Weights of a small masked image model.
Model: arch res2net, activation relu, widths [160, 240, 352].
Rows from block 5, named by matrix and row number. Each number is 200 + 30 x the weight over its row's rms, rounded and kept within 0 to 999. All counts start at 0. After the name is the row's rms in percent of the matrix's.
# mid00: scale 1 3x3 conv (model.blocks.5.mid.0.0.weight, 88x88x3x3, standardized in use), inputs 0-7, a 3x3 kernel for each
mid00.0,090,228,204,199,192,212,214,180,188,187,233,233,232,195,191,183,218,218,207,218,236,210,189,190,198,225,214,207,212,198,178,177,185,183,230,225,218,144,126,143,194,230,185,209,231,216,212,186,186,236,237,243,212,251,228,180,134,167,246,269,242,200,218,214,217,240,217,179,184,188,204,199,170
mid00.1,099,239,204,198,238,204,152,161,205,206,213,203,206,207,160,194,186,167,174,219,197,158,222,166,152,163,169,194,222,209,193,250,173,219,197,211,239,210,230,233,264,210,318,195,215,212,195,188,183,204,199,201,162,142,162,163,193,193,214,211,239,187,165,172,189,210,211,181,203,217,243,196,224
mid00.2,104,186,204,200,122,176,210,255,221,209,157,156,172,202,225,218,247,245,237,147,161,194,179,225,234,264,239,213,139,166,177,184,236,235,251,242,220,202,204,186,237,217,228,233,246,230,189,183,194,225,230,206,224,234,218,177,144,134,257,214,240,215,226,223,177,215,175,185,198,157,221,252,235
mid00.3,096,187,176,143,189,173,144,171,182,201,181,187,184,203,206,201,191,190,178,143,135,111,219,195,146,132,140,180,201,203,172,191,193,187,156,158,169,233,257,235,168,200,217,207,229,233,202,216,222,184,258,238,248,197,162,187,187,185,160,220,210,220,268,230,130,118,130,219,206,206,218,191,176
mid00.4,097,201,236,232,169,164,170,176,158,191,177,198,183,172,191,174,174,185,170,167,159,161,214,195,173,155,150,165,203,230,218,199,212,193,186,215,209,226,250,228,202,253,219,223,267,229,173,177,167,261,256,232,181,195,160,188,196,169,194,218,165,193,210,186,145,178,201,193,206,202,176,199,174
mid00.5,096,222,216,242,226,182,233,229,213,202,210,178,193,216,182,221,197,197,185,154,173,234,244,262,277,246,204,189,207,219,245,231,212,230,224,224,218,188,198,220,212,184,139,226,194,210,110,107,127,249,255,222,172,158,158,168,159,182,182,161,156,203,191,202,161,221,191,172,189,165,188,209,178
mid00.6,097,208,196,207,215,199,176,164,180,125,185,164,184,147,160,194,190,188,143,218,207,214,160,211,214,194,191,141,179,165,188,171,197,226,201,201,148,180,189,181,226,201,256,203,226,209,225,202,183,237,238,285,204,231,206,167,184,195,257,233,252,224,209,214,185,200,205,154,189,171,206,175,158
mid00.7,098,240,219,216,173,188,214,215,221,201,204,196,196,147,167,172,179,189,186,214,227,223,158,178,173,221,215,168,212,204,238,183,205,196,220,220,210,239,239,253,241,220,227,214,230,225,221,226,238,208,167,182,197,232,196,197,194,193,195,190,196,210,242,259,203,211,222,145,186,176,208,205,206
mid00.8,096,123,176,197,189,205,161,183,196,212,164,210,201,223,245,218,189,198,197,172,207,215,206,206,189,219,220,201,172,220,219,203,209,202,188,216,185,227,254,252,190,198,174,191,185,139,241,268,257,189,229,174,219,231,234,230,230,233,214,225,194,224,204,190,195,183,151,246,213,180,176,169,131
mid00.9,100,152,193,189,199,181,182,169,166,159,195,221,212,182,197,213,206,207,191,174,213,222,172,184,170,179,156,135,182,230,240,222,213,219,221,226,214,212,233,214,234,246,228,229,274,241,209,204,205,236,214,197,179,211,210,204,196,179,173,217,174,206,195,185,203,206,230,203,166,165,190,171,167
mid00.10,096,221,213,201,200,246,172,229,187,184,193,206,191,221,242,201,228,247,232,206,200,180,214,222,181,227,226,206,194,205,190,239,237,199,239,247,234,196,225,205,201,195,177,170,179,184,187,136,162,207,201,204,169,161,147,167,207,189,185,159,157,155,140,167,215,220,209,181,224,195,198,210,207
mid00.11,106,214,211,223,122,150,167,231,200,200,185,176,181,210,200,203,249,225,247,189,206,200,206,194,223,241,227,213,205,201,221,210,192,224,243,238,243,251,233,259,204,177,196,226,225,231,185,203,239,212,223,176,232,229,223,223,213,235,214,203,204,212,183,203,153,173,169,269,204,205,179,184,170
mid00.12,105,213,233,206,118,160,161,212,175,186,211,226,217,190,205,198,199,190,209,205,235,219,180,165,190,226,201,176,193,210,214,163,176,190,224,219,217,253,240,238,163,194,161,225,239,224,230,256,242,240,237,212,255,268,232,250,255,262,201,241,196,214,229,223,167,179,180,224,183,207,114,97,107
mid00.13,095,181,196,194,210,188,177,181,170,216,201,223,203,196,196,202,197,190,187,193,168,197,224,245,204,190,162,192,230,233,229,180,177,160,168,161,165,223,232,235,162,151,140,211,225,218,186,172,222,226,239,241,204,149,160,159,188,204,189,181,161,225,256,239,183,200,200,186,211,193,180,150,161
mid00.14,094,200,222,248,172,191,182,193,182,181,203,208,211,183,181,175,210,195,176,199,217,219,226,213,214,222,196,180,187,193,201,188,172,179,215,199,172,189,182,179,215,189,182,199,220,184,174,156,163,261,243,271,185,173,166,219,206,214,240,216,192,215,220,220,211,218,208,165,172,176,152,154,141
mid00.15,098,213,202,206,166,155,163,227,198,207,223,224,222,200,203,179,215,214,212,240,235,226,195,202,191,235,242,233,249,256,248,184,185,173,219,214,214,228,226,233,208,186,210,195,183,166,229,212,219,255,242,244,199,207,215,224,218,234,219,197,203,189,190,167,196,199,197,187,191,171,214,225,229
mid00.16,097,189,198,205,145,152,170,164,154,167,187,227,199,186,181,196,190,190,193,169,207,215,178,169,199,202,216,213,174,214,204,181,168,205,183,200,198,213,220,221,239,240,215,225,200,162,189,227,228,223,267,183,248,273,266,238,217,246,247,254,207,213,206,208,190,167,160,224,163,214,184,184,132
mid00.17,104,224,230,225,159,160,166,212,211,217,203,216,215,164,178,192,199,208,195,213,227,182,173,178,150,180,199,175,197,206,200,155,195,216,214,215,198,234,248,239,167,250,266,205,245,228,225,247,233,224,208,224,174,164,172,233,239,224,173,205,234,205,253,231,192,200,229,193,165,143,192,143,161
mid00.18,100,201,224,247,170,189,163,199,149,191,208,235,239,214,208,173,197,185,174,163,180,220,207,206,190,221,202,207,185,197,220,195,182,196,184,188,172,225,204,181,169,212,176,191,177,152,208,157,172,194,245,219,244,244,231,239,204,198,208,209,165,205,175,164,173,180,160,208,193,209,165,142,132
mid00.19,097,211,214,224,193,144,160,191,205,157,194,217,213,166,154,189,210,214,200,204,209,227,199,177,206,243,244,187,194,200,216,192,157,183,248,251,235,195,186,220,254,205,195,231,251,249,208,181,184,197,191,193,233,201,249,209,184,236,218,207,214,191,205,230,241,237,205,121,157,200,225,220,200
mid00.20,097,163,200,238,252,217,213,176,172,177,192,183,176,239,196,204,197,205,197,179,170,201,227,243,253,190,185,195,196,201,206,274,229,232,233,242,224,145,214,204,273,244,197,229,226,192,185,141,184,211,222,227,220,198,197,153,219,236,227,266,222,195,193,209,174,162,160,136,187,231,206,213,176
mid00.21,103,164,186,213,187,183,148,178,208,201,226,228,217,182,188,197,189,161,134,196,178,192,210,196,192,150,145,160,211,215,220,189,191,190,173,156,148,219,223,227,173,183,174,207,208,185,190,174,186,251,194,227,182,167,184,190,201,206,176,151,134,218,223,211,188,158,162,174,207,209,146,113,117
mid00.22,099,151,137,187,121,166,212,215,213,228,219,221,203,200,216,263,224,219,220,158,121,198,201,215,266,217,221,217,215,228,227,158,173,212,168,178,198,229,262,225,149,203,129,144,172,184,186,181,195,253,185,207,167,175,168,222,244,234,239,237,209,179,190,218,193,138,200,181,198,169,202,202,204
mid00.23,100,183,187,221,151,196,139,271,235,217,202,185,202,219,232,235,232,238,244,221,204,211,194,219,215,220,241,222,218,194,192,190,184,237,256,247,227,228,219,203,210,180,165,224,193,167,214,257,244,188,208,160,228,220,218,198,202,209,225,187,193,208,179,186,266,215,214,212,212,213,202,133,171
mid00.24,104,188,216,161,183,194,201,202,194,228,193,203,246,218,155,171,220,207,209,177,221,211,244,220,169,203,222,237,177,210,177,210,219,199,247,203,184,239,193,177,181,231,247,198,218,240,195,191,198,166,240,290,200,191,222,264,193,164,161,196,275,225,229,246,177,201,244,220,192,139,153,150,178
mid00.25,094,260,233,160,209,215,197,183,207,171,212,208,188,186,188,205,188,202,189,253,228,183,190,227,226,175,185,189,253,211,201,187,172,212,176,185,186,205,227,262,164,185,186,160,179,163,209,180,204,170,140,123,193,134,137,179,270,235,183,191,165,193,187,164,164,182,208,141,203,202,218,226,222
mid00.26,094,136,193,160,195,198,212,184,206,211,177,206,192,206,226,222,197,208,195,137,134,141,209,245,182,182,209,187,161,179,160,179,166,158,148,190,178,208,223,224,161,147,168,146,179,167,175,176,210,250,197,236,216,208,203,190,237,228,227,210,223,188,218,216,252,162,200,216,223,227,193,205,181
mid00.27,106,196,229,241,252,193,190,200,205,234,169,180,170,210,188,200,196,205,197,194,180,171,255,207,183,195,183,185,129,131,103,225,167,149,211,202,220,156,209,166,177,202,180,178,185,170,136,156,166,172,159,166,206,183,177,186,249,216,214,267,226,184,225,185,172,217,200,124,173,214,188,203,208
mid00.28,101,217,269,254,211,205,186,169,170,179,209,254,234,223,217,242,218,217,181,228,289,258,273,269,206,180,213,198,192,272,228,184,212,252,221,206,174,192,204,192,145,189,230,205,210,223,133,120,161,203,135,268,243,179,186,258,229,240,176,194,191,213,185,193,164,164,196,201,237,179,183,157,163
mid00.29,094,188,193,149,203,188,200,199,197,216,185,173,162,187,187,201,233,235,238,223,229,174,201,202,199,191,191,203,196,191,162,194,179,176,204,212,261,178,202,209,203,229,226,158,187,225,194,244,217,169,170,125,118,133,159,148,202,197,201,249,215,206,243,221,197,188,197,211,235,213,235,243,228
mid00.30,098,242,203,212,247,242,214,198,167,219,219,187,208,232,214,229,218,213,230,201,182,193,234,218,188,217,198,202,229,197,196,258,192,239,220,221,237,210,179,174,198,140,228,199,204,222,140,136,144,133,152,188,219,218,221,207,187,198,152,144,158,136,155,172,203,200,191,222,215,234,218,185,201
mid00.31,098,218,215,194,196,202,190,247,242,223,218,218,206,217,196,196,216,225,224,211,211,203,184,178,183,225,221,201,221,214,191,235,186,186,240,235,227,218,203,206,228,188,201,192,199,223,191,174,180,198,199,212,212,195,219,220,217,210,178,175,172,153,158,144,244,238,239,228,183,209,242,214,214
mid00.32,102,207,199,178,217,206,201,234,201,191,239,240,210,224,203,216,230,216,208,223,226,224,221,180,171,251,222,166,210,220,177,234,192,186,239,229,197,190,189,150,237,207,175,188,208,231,185,183,201,241,203,186,151,231,203,195,156,163,223,257,242,207,228,230,239,267,256,170,189,192,215,167,196
mid00.33,101,220,198,216,200,225,207,248,169,172,207,202,214,214,213,210,216,224,223,215,207,208,202,198,194,206,230,218,209,179,193,198,177,190,217,203,201,210,190,191,181,146,170,153,106,133,194,218,217,190,224,178,208,184,207,192,199,222,196,152,181,145,133,131,204,184,182,223,227,214,171,205,209
mid00.34,104,210,180,180,194,194,177,223,208,176,237,216,222,170,150,153,239,235,224,217,200,163,218,193,158,221,213,205,228,202,183,203,151,159,251,234,224,174,182,197,210,195,212,193,209,194,204,200,192,215,218,224,152,159,139,196,188,219,196,213,219,188,203,207,190,228,222,179,204,199,203,187,185
mid00.35,099,211,211,221,226,231,153,204,199,206,197,188,198,221,222,205,222,221,208,197,216,217,241,225,195,211,196,162,188,185,215,250,212,237,238,216,219,174,153,162,231,210,218,220,198,210,143,128,132,198,216,223,189,195,194,168,170,149,212,212,185,201,189,174,205,207,188,201,197,217,208,188,178
mid00.36,097,216,191,118,235,236,200,234,223,198,214,205,199,198,179,190,199,159,187,213,211,212,218,225,189,222,177,183,226,195,188,202,181,168,192,150,157,241,201,205,112,111,143,158,213,217,196,168,198,220,192,182,174,172,149,232,237,199,154,163,167,213,238,212,190,208,232,228,234,260,209,233,216
mid00.37,102,171,204,214,192,197,210,148,164,176,192,220,188,248,218,255,199,182,215,226,227,211,174,227,202,192,187,176,184,196,205,258,174,268,224,209,220,160,146,197,242,158,297,208,201,220,186,134,177,231,220,228,216,162,190,204,196,221,220,201,200,170,185,191,226,219,207,146,205,189,257,214,207
mid00.38,097,208,194,199,181,186,179,264,229,196,212,187,174,191,200,207,206,214,206,216,221,167,177,167,194,218,229,178,230,216,214,227,190,188,227,202,194,230,245,251,197,172,155,159,159,172,203,243,176,194,200,173,182,182,149,185,239,232,193,210,157,180,195,202,202,210,232,214,197,232,178,202,196
mid00.39,099,232,241,180,198,228,204,236,210,175,212,223,187,171,201,237,198,180,177,225,221,197,179,213,264,212,198,158,218,206,185,158,189,226,217,208,169,194,171,230,200,139,152,209,193,195,233,188,199,259,157,209,175,158,140,249,206,257,226,123,169,203,188,200,232,243,201,175,204,186,228,261,237
mid00.40,102,167,197,219,198,161,236,230,192,179,200,223,222,208,188,244,213,208,230,218,235,246,232,177,274,204,240,233,215,246,247,203,159,246,219,190,208,229,245,219,224,197,198,252,181,204,230,219,220,163,214,165,239,221,209,189,200,230,192,176,177,203,195,205,171,167,157,170,170,213,196,174,173
mid00.41,100,206,215,196,209,184,183,185,221,223,190,170,174,194,186,188,202,201,207,127,158,168,170,164,125,172,187,193,183,164,134,213,191,197,210,193,210,192,204,195,256,223,246,179,168,193,174,185,179,195,176,232,173,186,264,223,227,217,248,240,266,194,216,203,250,263,234,218,175,201,198,197,184
mid00.42,100,218,215,210,197,193,204,232,179,129,197,191,204,199,209,206,199,202,187,205,224,230,179,169,177,214,202,178,209,197,195,207,210,199,208,198,172,222,214,218,198,193,196,134,128,147,218,240,221,162,186,149,217,211,211,222,214,227,192,186,205,197,174,196,217,219,224,222,152,211,153,168,175
mid00.43,100,167,169,141,219,236,229,260,244,196,189,185,165,198,190,182,208,226,208,177,160,171,187,198,206,216,244,220,191,196,133,200,189,178,212,218,201,209,215,182,206,153,203,130,103,181,203,202,194,133,178,171,208,196,231,240,236,202,202,152,194,156,141,168,239,230,231,228,209,213,219,216,219
mid00.44,108,227,186,237,195,175,198,180,159,184,225,176,214,183,162,250,171,185,208,252,170,231,155,143,296,178,169,237,255,207,250,179,189,282,158,208,239,206,180,235,243,171,158,224,188,146,212,141,146,242,154,184,190,190,218,172,191,272,219,157,131,224,202,196,175,221,184,204,189,215,204,195,205
mid00.45,094,222,216,243,213,242,242,212,153,199,209,201,215,179,211,255,207,214,218,205,181,247,213,218,236,214,200,171,220,199,223,141,234,339,188,238,254,213,202,166,168,207,271,164,208,260,210,192,170,194,164,162,153,189,219,186,173,175,203,178,159,210,187,170,142,146,187,211,174,186,224,227,173
mid00.46,099,205,251,227,261,247,211,237,231,202,183,186,183,185,215,170,197,224,202,165,202,196,225,244,210,201,203,193,201,202,206,220,223,212,234,249,231,216,206,202,214,213,204,182,229,232,192,179,179,166,173,168,205,193,213,232,233,194,216,212,192,157,154,143,168,184,192,201,198,200,217,193,200
mid00.47,103,200,197,190,183,202,225,247,221,235,210,206,201,211,195,245,214,189,210,170,121,200,218,216,287,247,218,190,202,202,211,152,176,205,187,181,202,203,221,226,139,160,150,176,180,226,138,130,188,243,226,237,148,171,146,198,197,206,175,158,147,169,161,190,189,158,186,220,213,226,212,225,209
mid00.48,105,217,190,187,214,174,191,225,197,195,210,218,207,251,272,250,206,203,225,227,226,216,223,221,189,202,208,206,243,255,239,226,256,235,215,238,228,244,241,216,244,255,231,206,253,220,268,259,262,194,205,192,175,195,195,197,193,183,219,213,215,181,197,200,226,257,259,139,208,196,205,181,194
mid00.49,100,216,235,179,135,196,196,191,217,221,197,204,208,203,222,224,184,196,220,213,205,198,156,205,239,198,244,257,210,208,213,231,218,241,158,188,210,230,217,215,218,172,208,155,129,169,167,124,198,212,206,249,197,193,214,248,209,202,191,152,171,161,145,142,221,219,209,198,178,207,219,205,224
mid00.50,097,161,161,185,202,197,109,219,184,182,188,181,172,180,192,174,214,204,208,153,153,164,201,176,96,212,185,188,176,173,157,196,186,171,278,254,246,155,198,200,169,219,227,198,211,235,159,151,138,164,165,127,146,184,188,185,208,175,188,221,196,168,164,160,202,230,223,196,215,231,171,171,197
mid00.51,101,155,203,218,188,128,125,243,194,199,184,201,212,182,216,198,242,223,230,158,166,202,168,164,184,247,217,248,170,216,217,140,206,180,218,193,214,167,207,232,231,216,201,208,215,245,224,170,213,208,185,254,203,207,222,190,170,223,249,200,217,184,196,215,264,250,192,166,218,228,227,209,199
mid00.52,097,191,211,130,220,198,129,229,204,205,197,207,206,203,180,189,198,176,205,171,183,188,237,181,172,222,187,180,217,201,182,222,200,177,216,188,203,271,229,236,191,213,261,212,224,246,219,149,195,183,156,183,222,221,236,210,194,186,159,168,187,219,208,215,226,255,249,276,183,288,200,213,240
mid00.53,103,208,249,206,185,177,182,241,178,207,219,242,223,202,190,231,210,188,183,193,235,257,241,164,252,217,178,229,214,270,265,141,216,270,217,172,160,214,214,217,203,242,236,217,218,196,199,171,204,188,164,224,234,240,237,206,134,157,196,217,194,193,190,185,178,178,146,237,168,172,218,168,196
mid00.54,101,220,205,215,205,196,193,252,183,229,242,253,242,212,234,204,212,221,221,192,245,244,252,220,195,231,213,214,229,251,244,209,219,214,210,214,217,187,165,163,198,259,223,189,243,248,181,188,189,238,213,242,191,235,216,208,200,207,235,258,233,202,204,211,205,229,227,198,182,192,201,186,179
mid00.55,098,168,210,199,230,233,209,202,185,190,173,206,180,194,218,191,195,215,194,177,199,184,201,230,225,204,191,195,176,212,183,235,235,194,226,242,204,187,224,210,208,214,200,211,210,182,144,170,169,134,164,203,203,232,210,177,191,190,162,134,135,173,128,151,193,185,168,190,218,233,170,177,191
mid00.56,104,159,196,220,195,190,159,172,190,257,174,199,209,200,215,217,195,237,233,133,164,208,198,190,212,201,225,227,175,248,231,198,243,257,204,235,230,198,247,237,154,201,178,219,216,204,100,99,125,143,177,205,214,221,223,205,202,207,159,176,158,221,196,208,169,167,222,198,211,215,213,215,218
mid00.57,100,169,132,105,147,183,199,165,195,184,210,164,173,201,179,212,207,212,225,162,105,131,110,144,206,181,192,202,207,156,165,248,219,194,205,185,238,208,213,241,287,245,220,234,181,199,160,158,228,242,173,183,181,182,251,192,208,235,219,192,198,166,162,167,259,255,247,191,171,207,236,232,248
mid00.58,094,186,220,221,228,181,178,184,194,201,207,203,198,218,215,213,209,196,179,214,213,226,198,232,219,148,145,154,222,236,241,203,194,239,250,242,217,217,205,198,207,172,230,292,297,293,177,163,164,217,190,210,215,225,223,181,171,163,178,177,175,217,213,213,223,187,197,166,187,217,205,164,138
mid00.59,107,241,238,258,217,220,268,213,209,170,186,193,205,187,188,220,233,240,233,238,248,252,193,215,258,260,245,245,193,212,252,211,214,252,236,230,200,211,207,236,241,204,261,228,211,190,213,197,204,201,204,192,232,191,219,184,195,201,237,189,228,188,169,171,127,152,152,117,162,159,202,211,240
mid00.60,098,215,183,193,227,218,209,181,233,232,210,184,194,202,197,171,215,231,257,193,198,205,183,199,171,192,196,239,178,183,165,167,158,133,200,230,237,158,166,142,193,213,206,161,162,131,260,257,228,184,190,224,177,161,172,183,149,138,261,225,254,185,166,172,219,234,253,202,212,207,219,193,211
mid00.61,100,236,215,228,217,199,165,175,204,210,225,175,182,209,182,199,186,205,188,211,175,160,209,184,175,197,195,207,242,204,179,201,198,218,195,220,222,219,222,217,186,211,211,195,207,195,172,140,124,201,176,204,214,187,178,169,183,233,197,206,135,206,228,192,153,184,181,203,170,227,178,170,218
mid00.62,106,172,192,176,223,216,132,210,203,178,231,222,211,199,218,208,196,170,174,206,207,217,178,225,174,183,190,195,212,208,217,207,234,218,203,198,189,239,231,229,242,221,258,204,207,194,262,253,256,202,222,228,189,180,204,212,222,185,236,190,228,180,189,171,202,185,214,105,150,113,211,167,212
mid00.63,105,183,150,119,163,189,192,225,220,216,222,226,209,192,199,181,215,204,209,226,228,208,165,183,167,195,204,197,242,259,244,187,169,148,235,225,202,231,230,238,206,184,203,182,175,188,264,262,275,188,184,199,189,180,199,172,160,163,196,176,193,167,143,154,181,166,203,191,170,159,170,162,181
mid00.64,098,216,197,190,181,210,170,237,217,214,227,229,212,256,276,181,209,230,226,192,227,202,232,219,147,241,218,210,207,256,205,220,245,151,209,238,220,225,264,230,193,253,172,167,221,205,221,264,255,218,200,181,183,218,167,191,214,206,197,231,214,203,215,195,236,243,266,247,213,271,250,197,229
mid00.65,095,224,201,214,186,184,171,237,201,219,218,215,223,198,193,187,207,196,210,205,216,210,227,210,224,234,213,198,212,212,218,186,187,166,205,211,208,170,146,181,190,194,186,165,190,194,200,162,168,235,235,255,176,206,154,167,133,188,210,200,225,211,204,208,178,213,197,165,167,175,183,219,210
mid00.66,098,237,221,209,173,137,137,222,225,202,225,220,214,197,183,182,188,218,204,245,225,187,224,191,160,194,200,201,257,237,209,193,190,167,225,229,237,165,167,158,185,215,209,176,194,193,169,163,170,221,230,205,172,180,171,140,138,172,204,234,230,195,218,211,215,269,283,183,172,161,215,231,203
mid00.67,102,220,195,210,212,212,195,175,159,168,197,191,192,206,181,202,178,158,163,207,174,195,208,213,230,212,182,157,218,176,186,199,178,184,162,137,136,243,227,208,141,151,122,177,182,161,198,205,189,199,217,190,216,228,221,272,269,256,168,191,164,224,230,222,164,169,179,223,239,253,138,156,145
mid00.68,104,147,186,219,192,181,140,184,206,181,218,245,225,168,173,214,196,196,202,191,213,204,197,180,189,180,186,167,181,220,220,103,132,233,189,198,192,218,225,195,109,167,189,186,199,189,204,232,223,215,179,186,219,247,225,269,252,220,190,214,154,208,207,185,217,187,183,214,209,227,164,143,131
mid00.69,102,176,207,244,164,173,136,165,173,143,213,219,207,208,214,199,205,197,185,202,210,206,211,206,199,186,200,183,185,203,207,192,200,191,162,177,165,192,198,217,179,208,186,188,213,213,191,193,194,247,213,246,177,176,170,209,205,212,206,195,172,233,218,218,219,220,197,167,194,225,136,146,156
mid00.70,093,172,217,262,170,188,214,187,184,184,214,219,215,203,196,220,211,215,192,189,225,211,212,195,238,224,212,199,217,222,222,182,173,210,217,207,199,185,184,239,220,175,186,199,196,217,192,154,152,228,240,253,170,166,174,172,158,224,210,196,162,205,212,223,254,289,247,202,189,220,169,204,194
mid00.71,106,181,192,204,140,175,174,182,154,177,198,212,214,191,224,198,200,205,206,190,189,196,177,144,156,194,228,186,181,212,204,146,215,218,198,200,173,218,254,237,171,242,228,188,193,214,229,264,236,160,236,211,229,252,223,206,213,217,195,226,212,181,183,182,178,184,179,194,117,183,154,204,166
mid00.72,100,180,166,153,194,170,204,207,167,176,196,196,175,216,208,212,203,206,204,206,218,207,201,182,196,226,241,212,211,220,210,203,182,214,196,194,175,232,234,246,204,184,219,186,168,151,208,242,244,163,196,157,241,240,255,232,213,239,212,208,211,218,188,183,171,175,158,235,171,185,168,189,143
mid00.73,101,226,223,147,235,186,163,144,160,162,210,196,192,219,171,199,214,180,194,210,215,212,248,195,186,208,192,186,240,202,162,220,182,202,202,182,180,249,200,223,187,189,215,217,205,222,221,204,233,213,226,204,273,243,248,254,211,247,202,184,200,223,230,225,182,208,215,274,211,262,137,138,145
mid00.74,101,281,249,206,278,214,228,219,184,222,223,198,165,189,182,209,182,186,183,231,230,183,154,210,243,212,188,179,232,202,183,238,185,230,201,182,217,203,191,202,270,188,200,227,193,216,213,213,189,210,208,131,241,241,161,149,192,232,227,173,146,237,238,190,173,142,157,161,235,261,213,184,171
mid00.75,104,199,199,196,172,235,200,217,202,164,155,162,173,199,235,197,204,216,205,142,170,160,160,222,202,207,242,185,189,193,202,230,240,218,240,254,211,211,212,228,240,220,234,252,244,219,171,198,166,187,223,211,221,243,202,169,177,209,197,191,236,215,198,207,263,256,254,244,210,224,228,275,214
mid00.76,098,175,186,205,256,221,238,247,180,216,185,196,211,225,202,223,214,176,205,201,197,216,300,216,220,221,189,195,200,202,219,264,236,215,230,177,192,217,217,246,186,201,180,186,214,203,194,171,181,162,208,250,166,202,187,200,216,237,162,173,177,209,213,206,205,220,220,250,195,233,208,228,213
mid00.77,105,208,204,213,232,241,181,176,178,176,191,213,213,252,239,207,219,226,212,195,218,225,274,240,165,200,186,190,201,238,240,288,235,220,226,219,195,216,244,238,225,224,256,211,225,232,198,186,188,187,195,195,234,227,214,170,172,192,159,184,184,221,201,190,158,171,171,157,164,200,214,215,206
mid00.78,103,131,180,223,140,198,211,168,194,176,206,231,189,205,186,216,206,227,203,181,190,163,216,177,190,171,179,168,162,181,154,198,181,229,210,208,209,163,220,234,191,210,209,213,229,224,159,189,201,235,195,212,211,240,239,157,193,235,195,240,144,195,190,158,280,267,231,194,226,271,228,226,166
mid00.79,098,168,200,220,141,179,194,213,214,219,190,197,175,223,176,192,205,224,185,184,176,179,211,174,172,190,252,222,154,160,151,238,171,171,210,193,220,183,235,235,205,216,188,209,188,216,158,146,162,244,192,203,177,157,159,211,254,231,191,251,207,190,204,160,223,208,227,238,187,214,227,220,155
mid00.80,103,253,233,187,189,183,126,223,213,189,227,228,223,203,205,161,178,180,168,241,235,172,250,202,131,189,195,186,239,234,205,202,197,154,203,184,187,228,239,238,201,236,238,180,200,193,207,205,191,224,206,230,180,169,128,211,212,197,197,211,231,182,202,182,177,236,243,93,127,112,223,226,233
mid00.81,103,231,182,215,131,189,176,178,183,185,231,225,234,226,208,209,202,224,219,198,223,218,192,238,197,169,196,223,215,195,208,202,195,190,184,210,203,223,212,208,187,182,188,168,136,120,200,238,212,159,209,183,216,207,206,176,184,195,184,167,181,187,152,149,211,197,202,267,235,210,178,172,155
mid00.82,102,227,196,202,189,231,176,201,222,205,223,227,208,226,244,189,204,232,219,190,173,173,222,204,201,187,226,186,225,214,222,257,227,180,211,242,226,212,204,211,216,197,142,213,217,212,119,125,107,160,169,171,212,237,203,149,168,170,169,171,141,149,133,145,199,203,177,241,220,220,198,166,169
mid00.83,101,245,274,284,234,227,247,249,226,211,176,202,204,186,172,178,188,182,183,227,254,254,228,229,230,211,213,245,197,231,221,191,206,236,214,202,189,208,216,176,183,164,209,190,158,187,184,155,158,183,181,181,251,190,220,210,224,210,223,177,202,186,180,173,118,149,136,170,183,171,186,210,218
mid00.84,107,191,189,127,110,183,184,283,228,204,194,160,158,198,183,262,231,228,208,166,148,99,180,169,259,227,195,159,194,198,169,161,170,232,237,231,219,246,230,247,168,186,167,218,224,232,200,184,209,259,166,209,227,193,184,240,196,231,197,174,198,214,221,212,148,143,199,234,209,259,208,216,224
mid00.85,097,276,264,237,217,189,220,172,203,239,182,193,193,172,155,168,167,185,183,211,238,203,208,173,173,177,201,217,210,220,182,214,214,234,200,186,192,196,220,192,203,238,268,166,175,171,169,198,151,167,165,164,188,189,210,208,227,222,173,199,208,183,181,158,160,211,211,143,162,191,182,208,186
mid00.86,101,262,215,153,228,200,210,252,227,193,231,230,191,193,210,176,180,202,227,247,259,184,213,247,154,204,213,200,240,252,196,162,178,124,210,230,221,211,252,229,196,206,209,182,161,162,224,282,262,233,227,201,195,190,204,210,219,226,209,200,253,207,191,181,207,208,223,137,137,133,179,190,217
mid00.87,095,231,246,151,205,215,198,228,249,248,193,219,172,159,177,161,184,204,201,210,201,186,177,223,169,182,196,205,206,236,184,161,164,140,210,199,187,205,229,207,187,142,192,145,163,163,205,198,209,223,154,184,224,168,188,249,266,207,238,198,214,198,182,170,170,184,179,171,183,176,194,218,263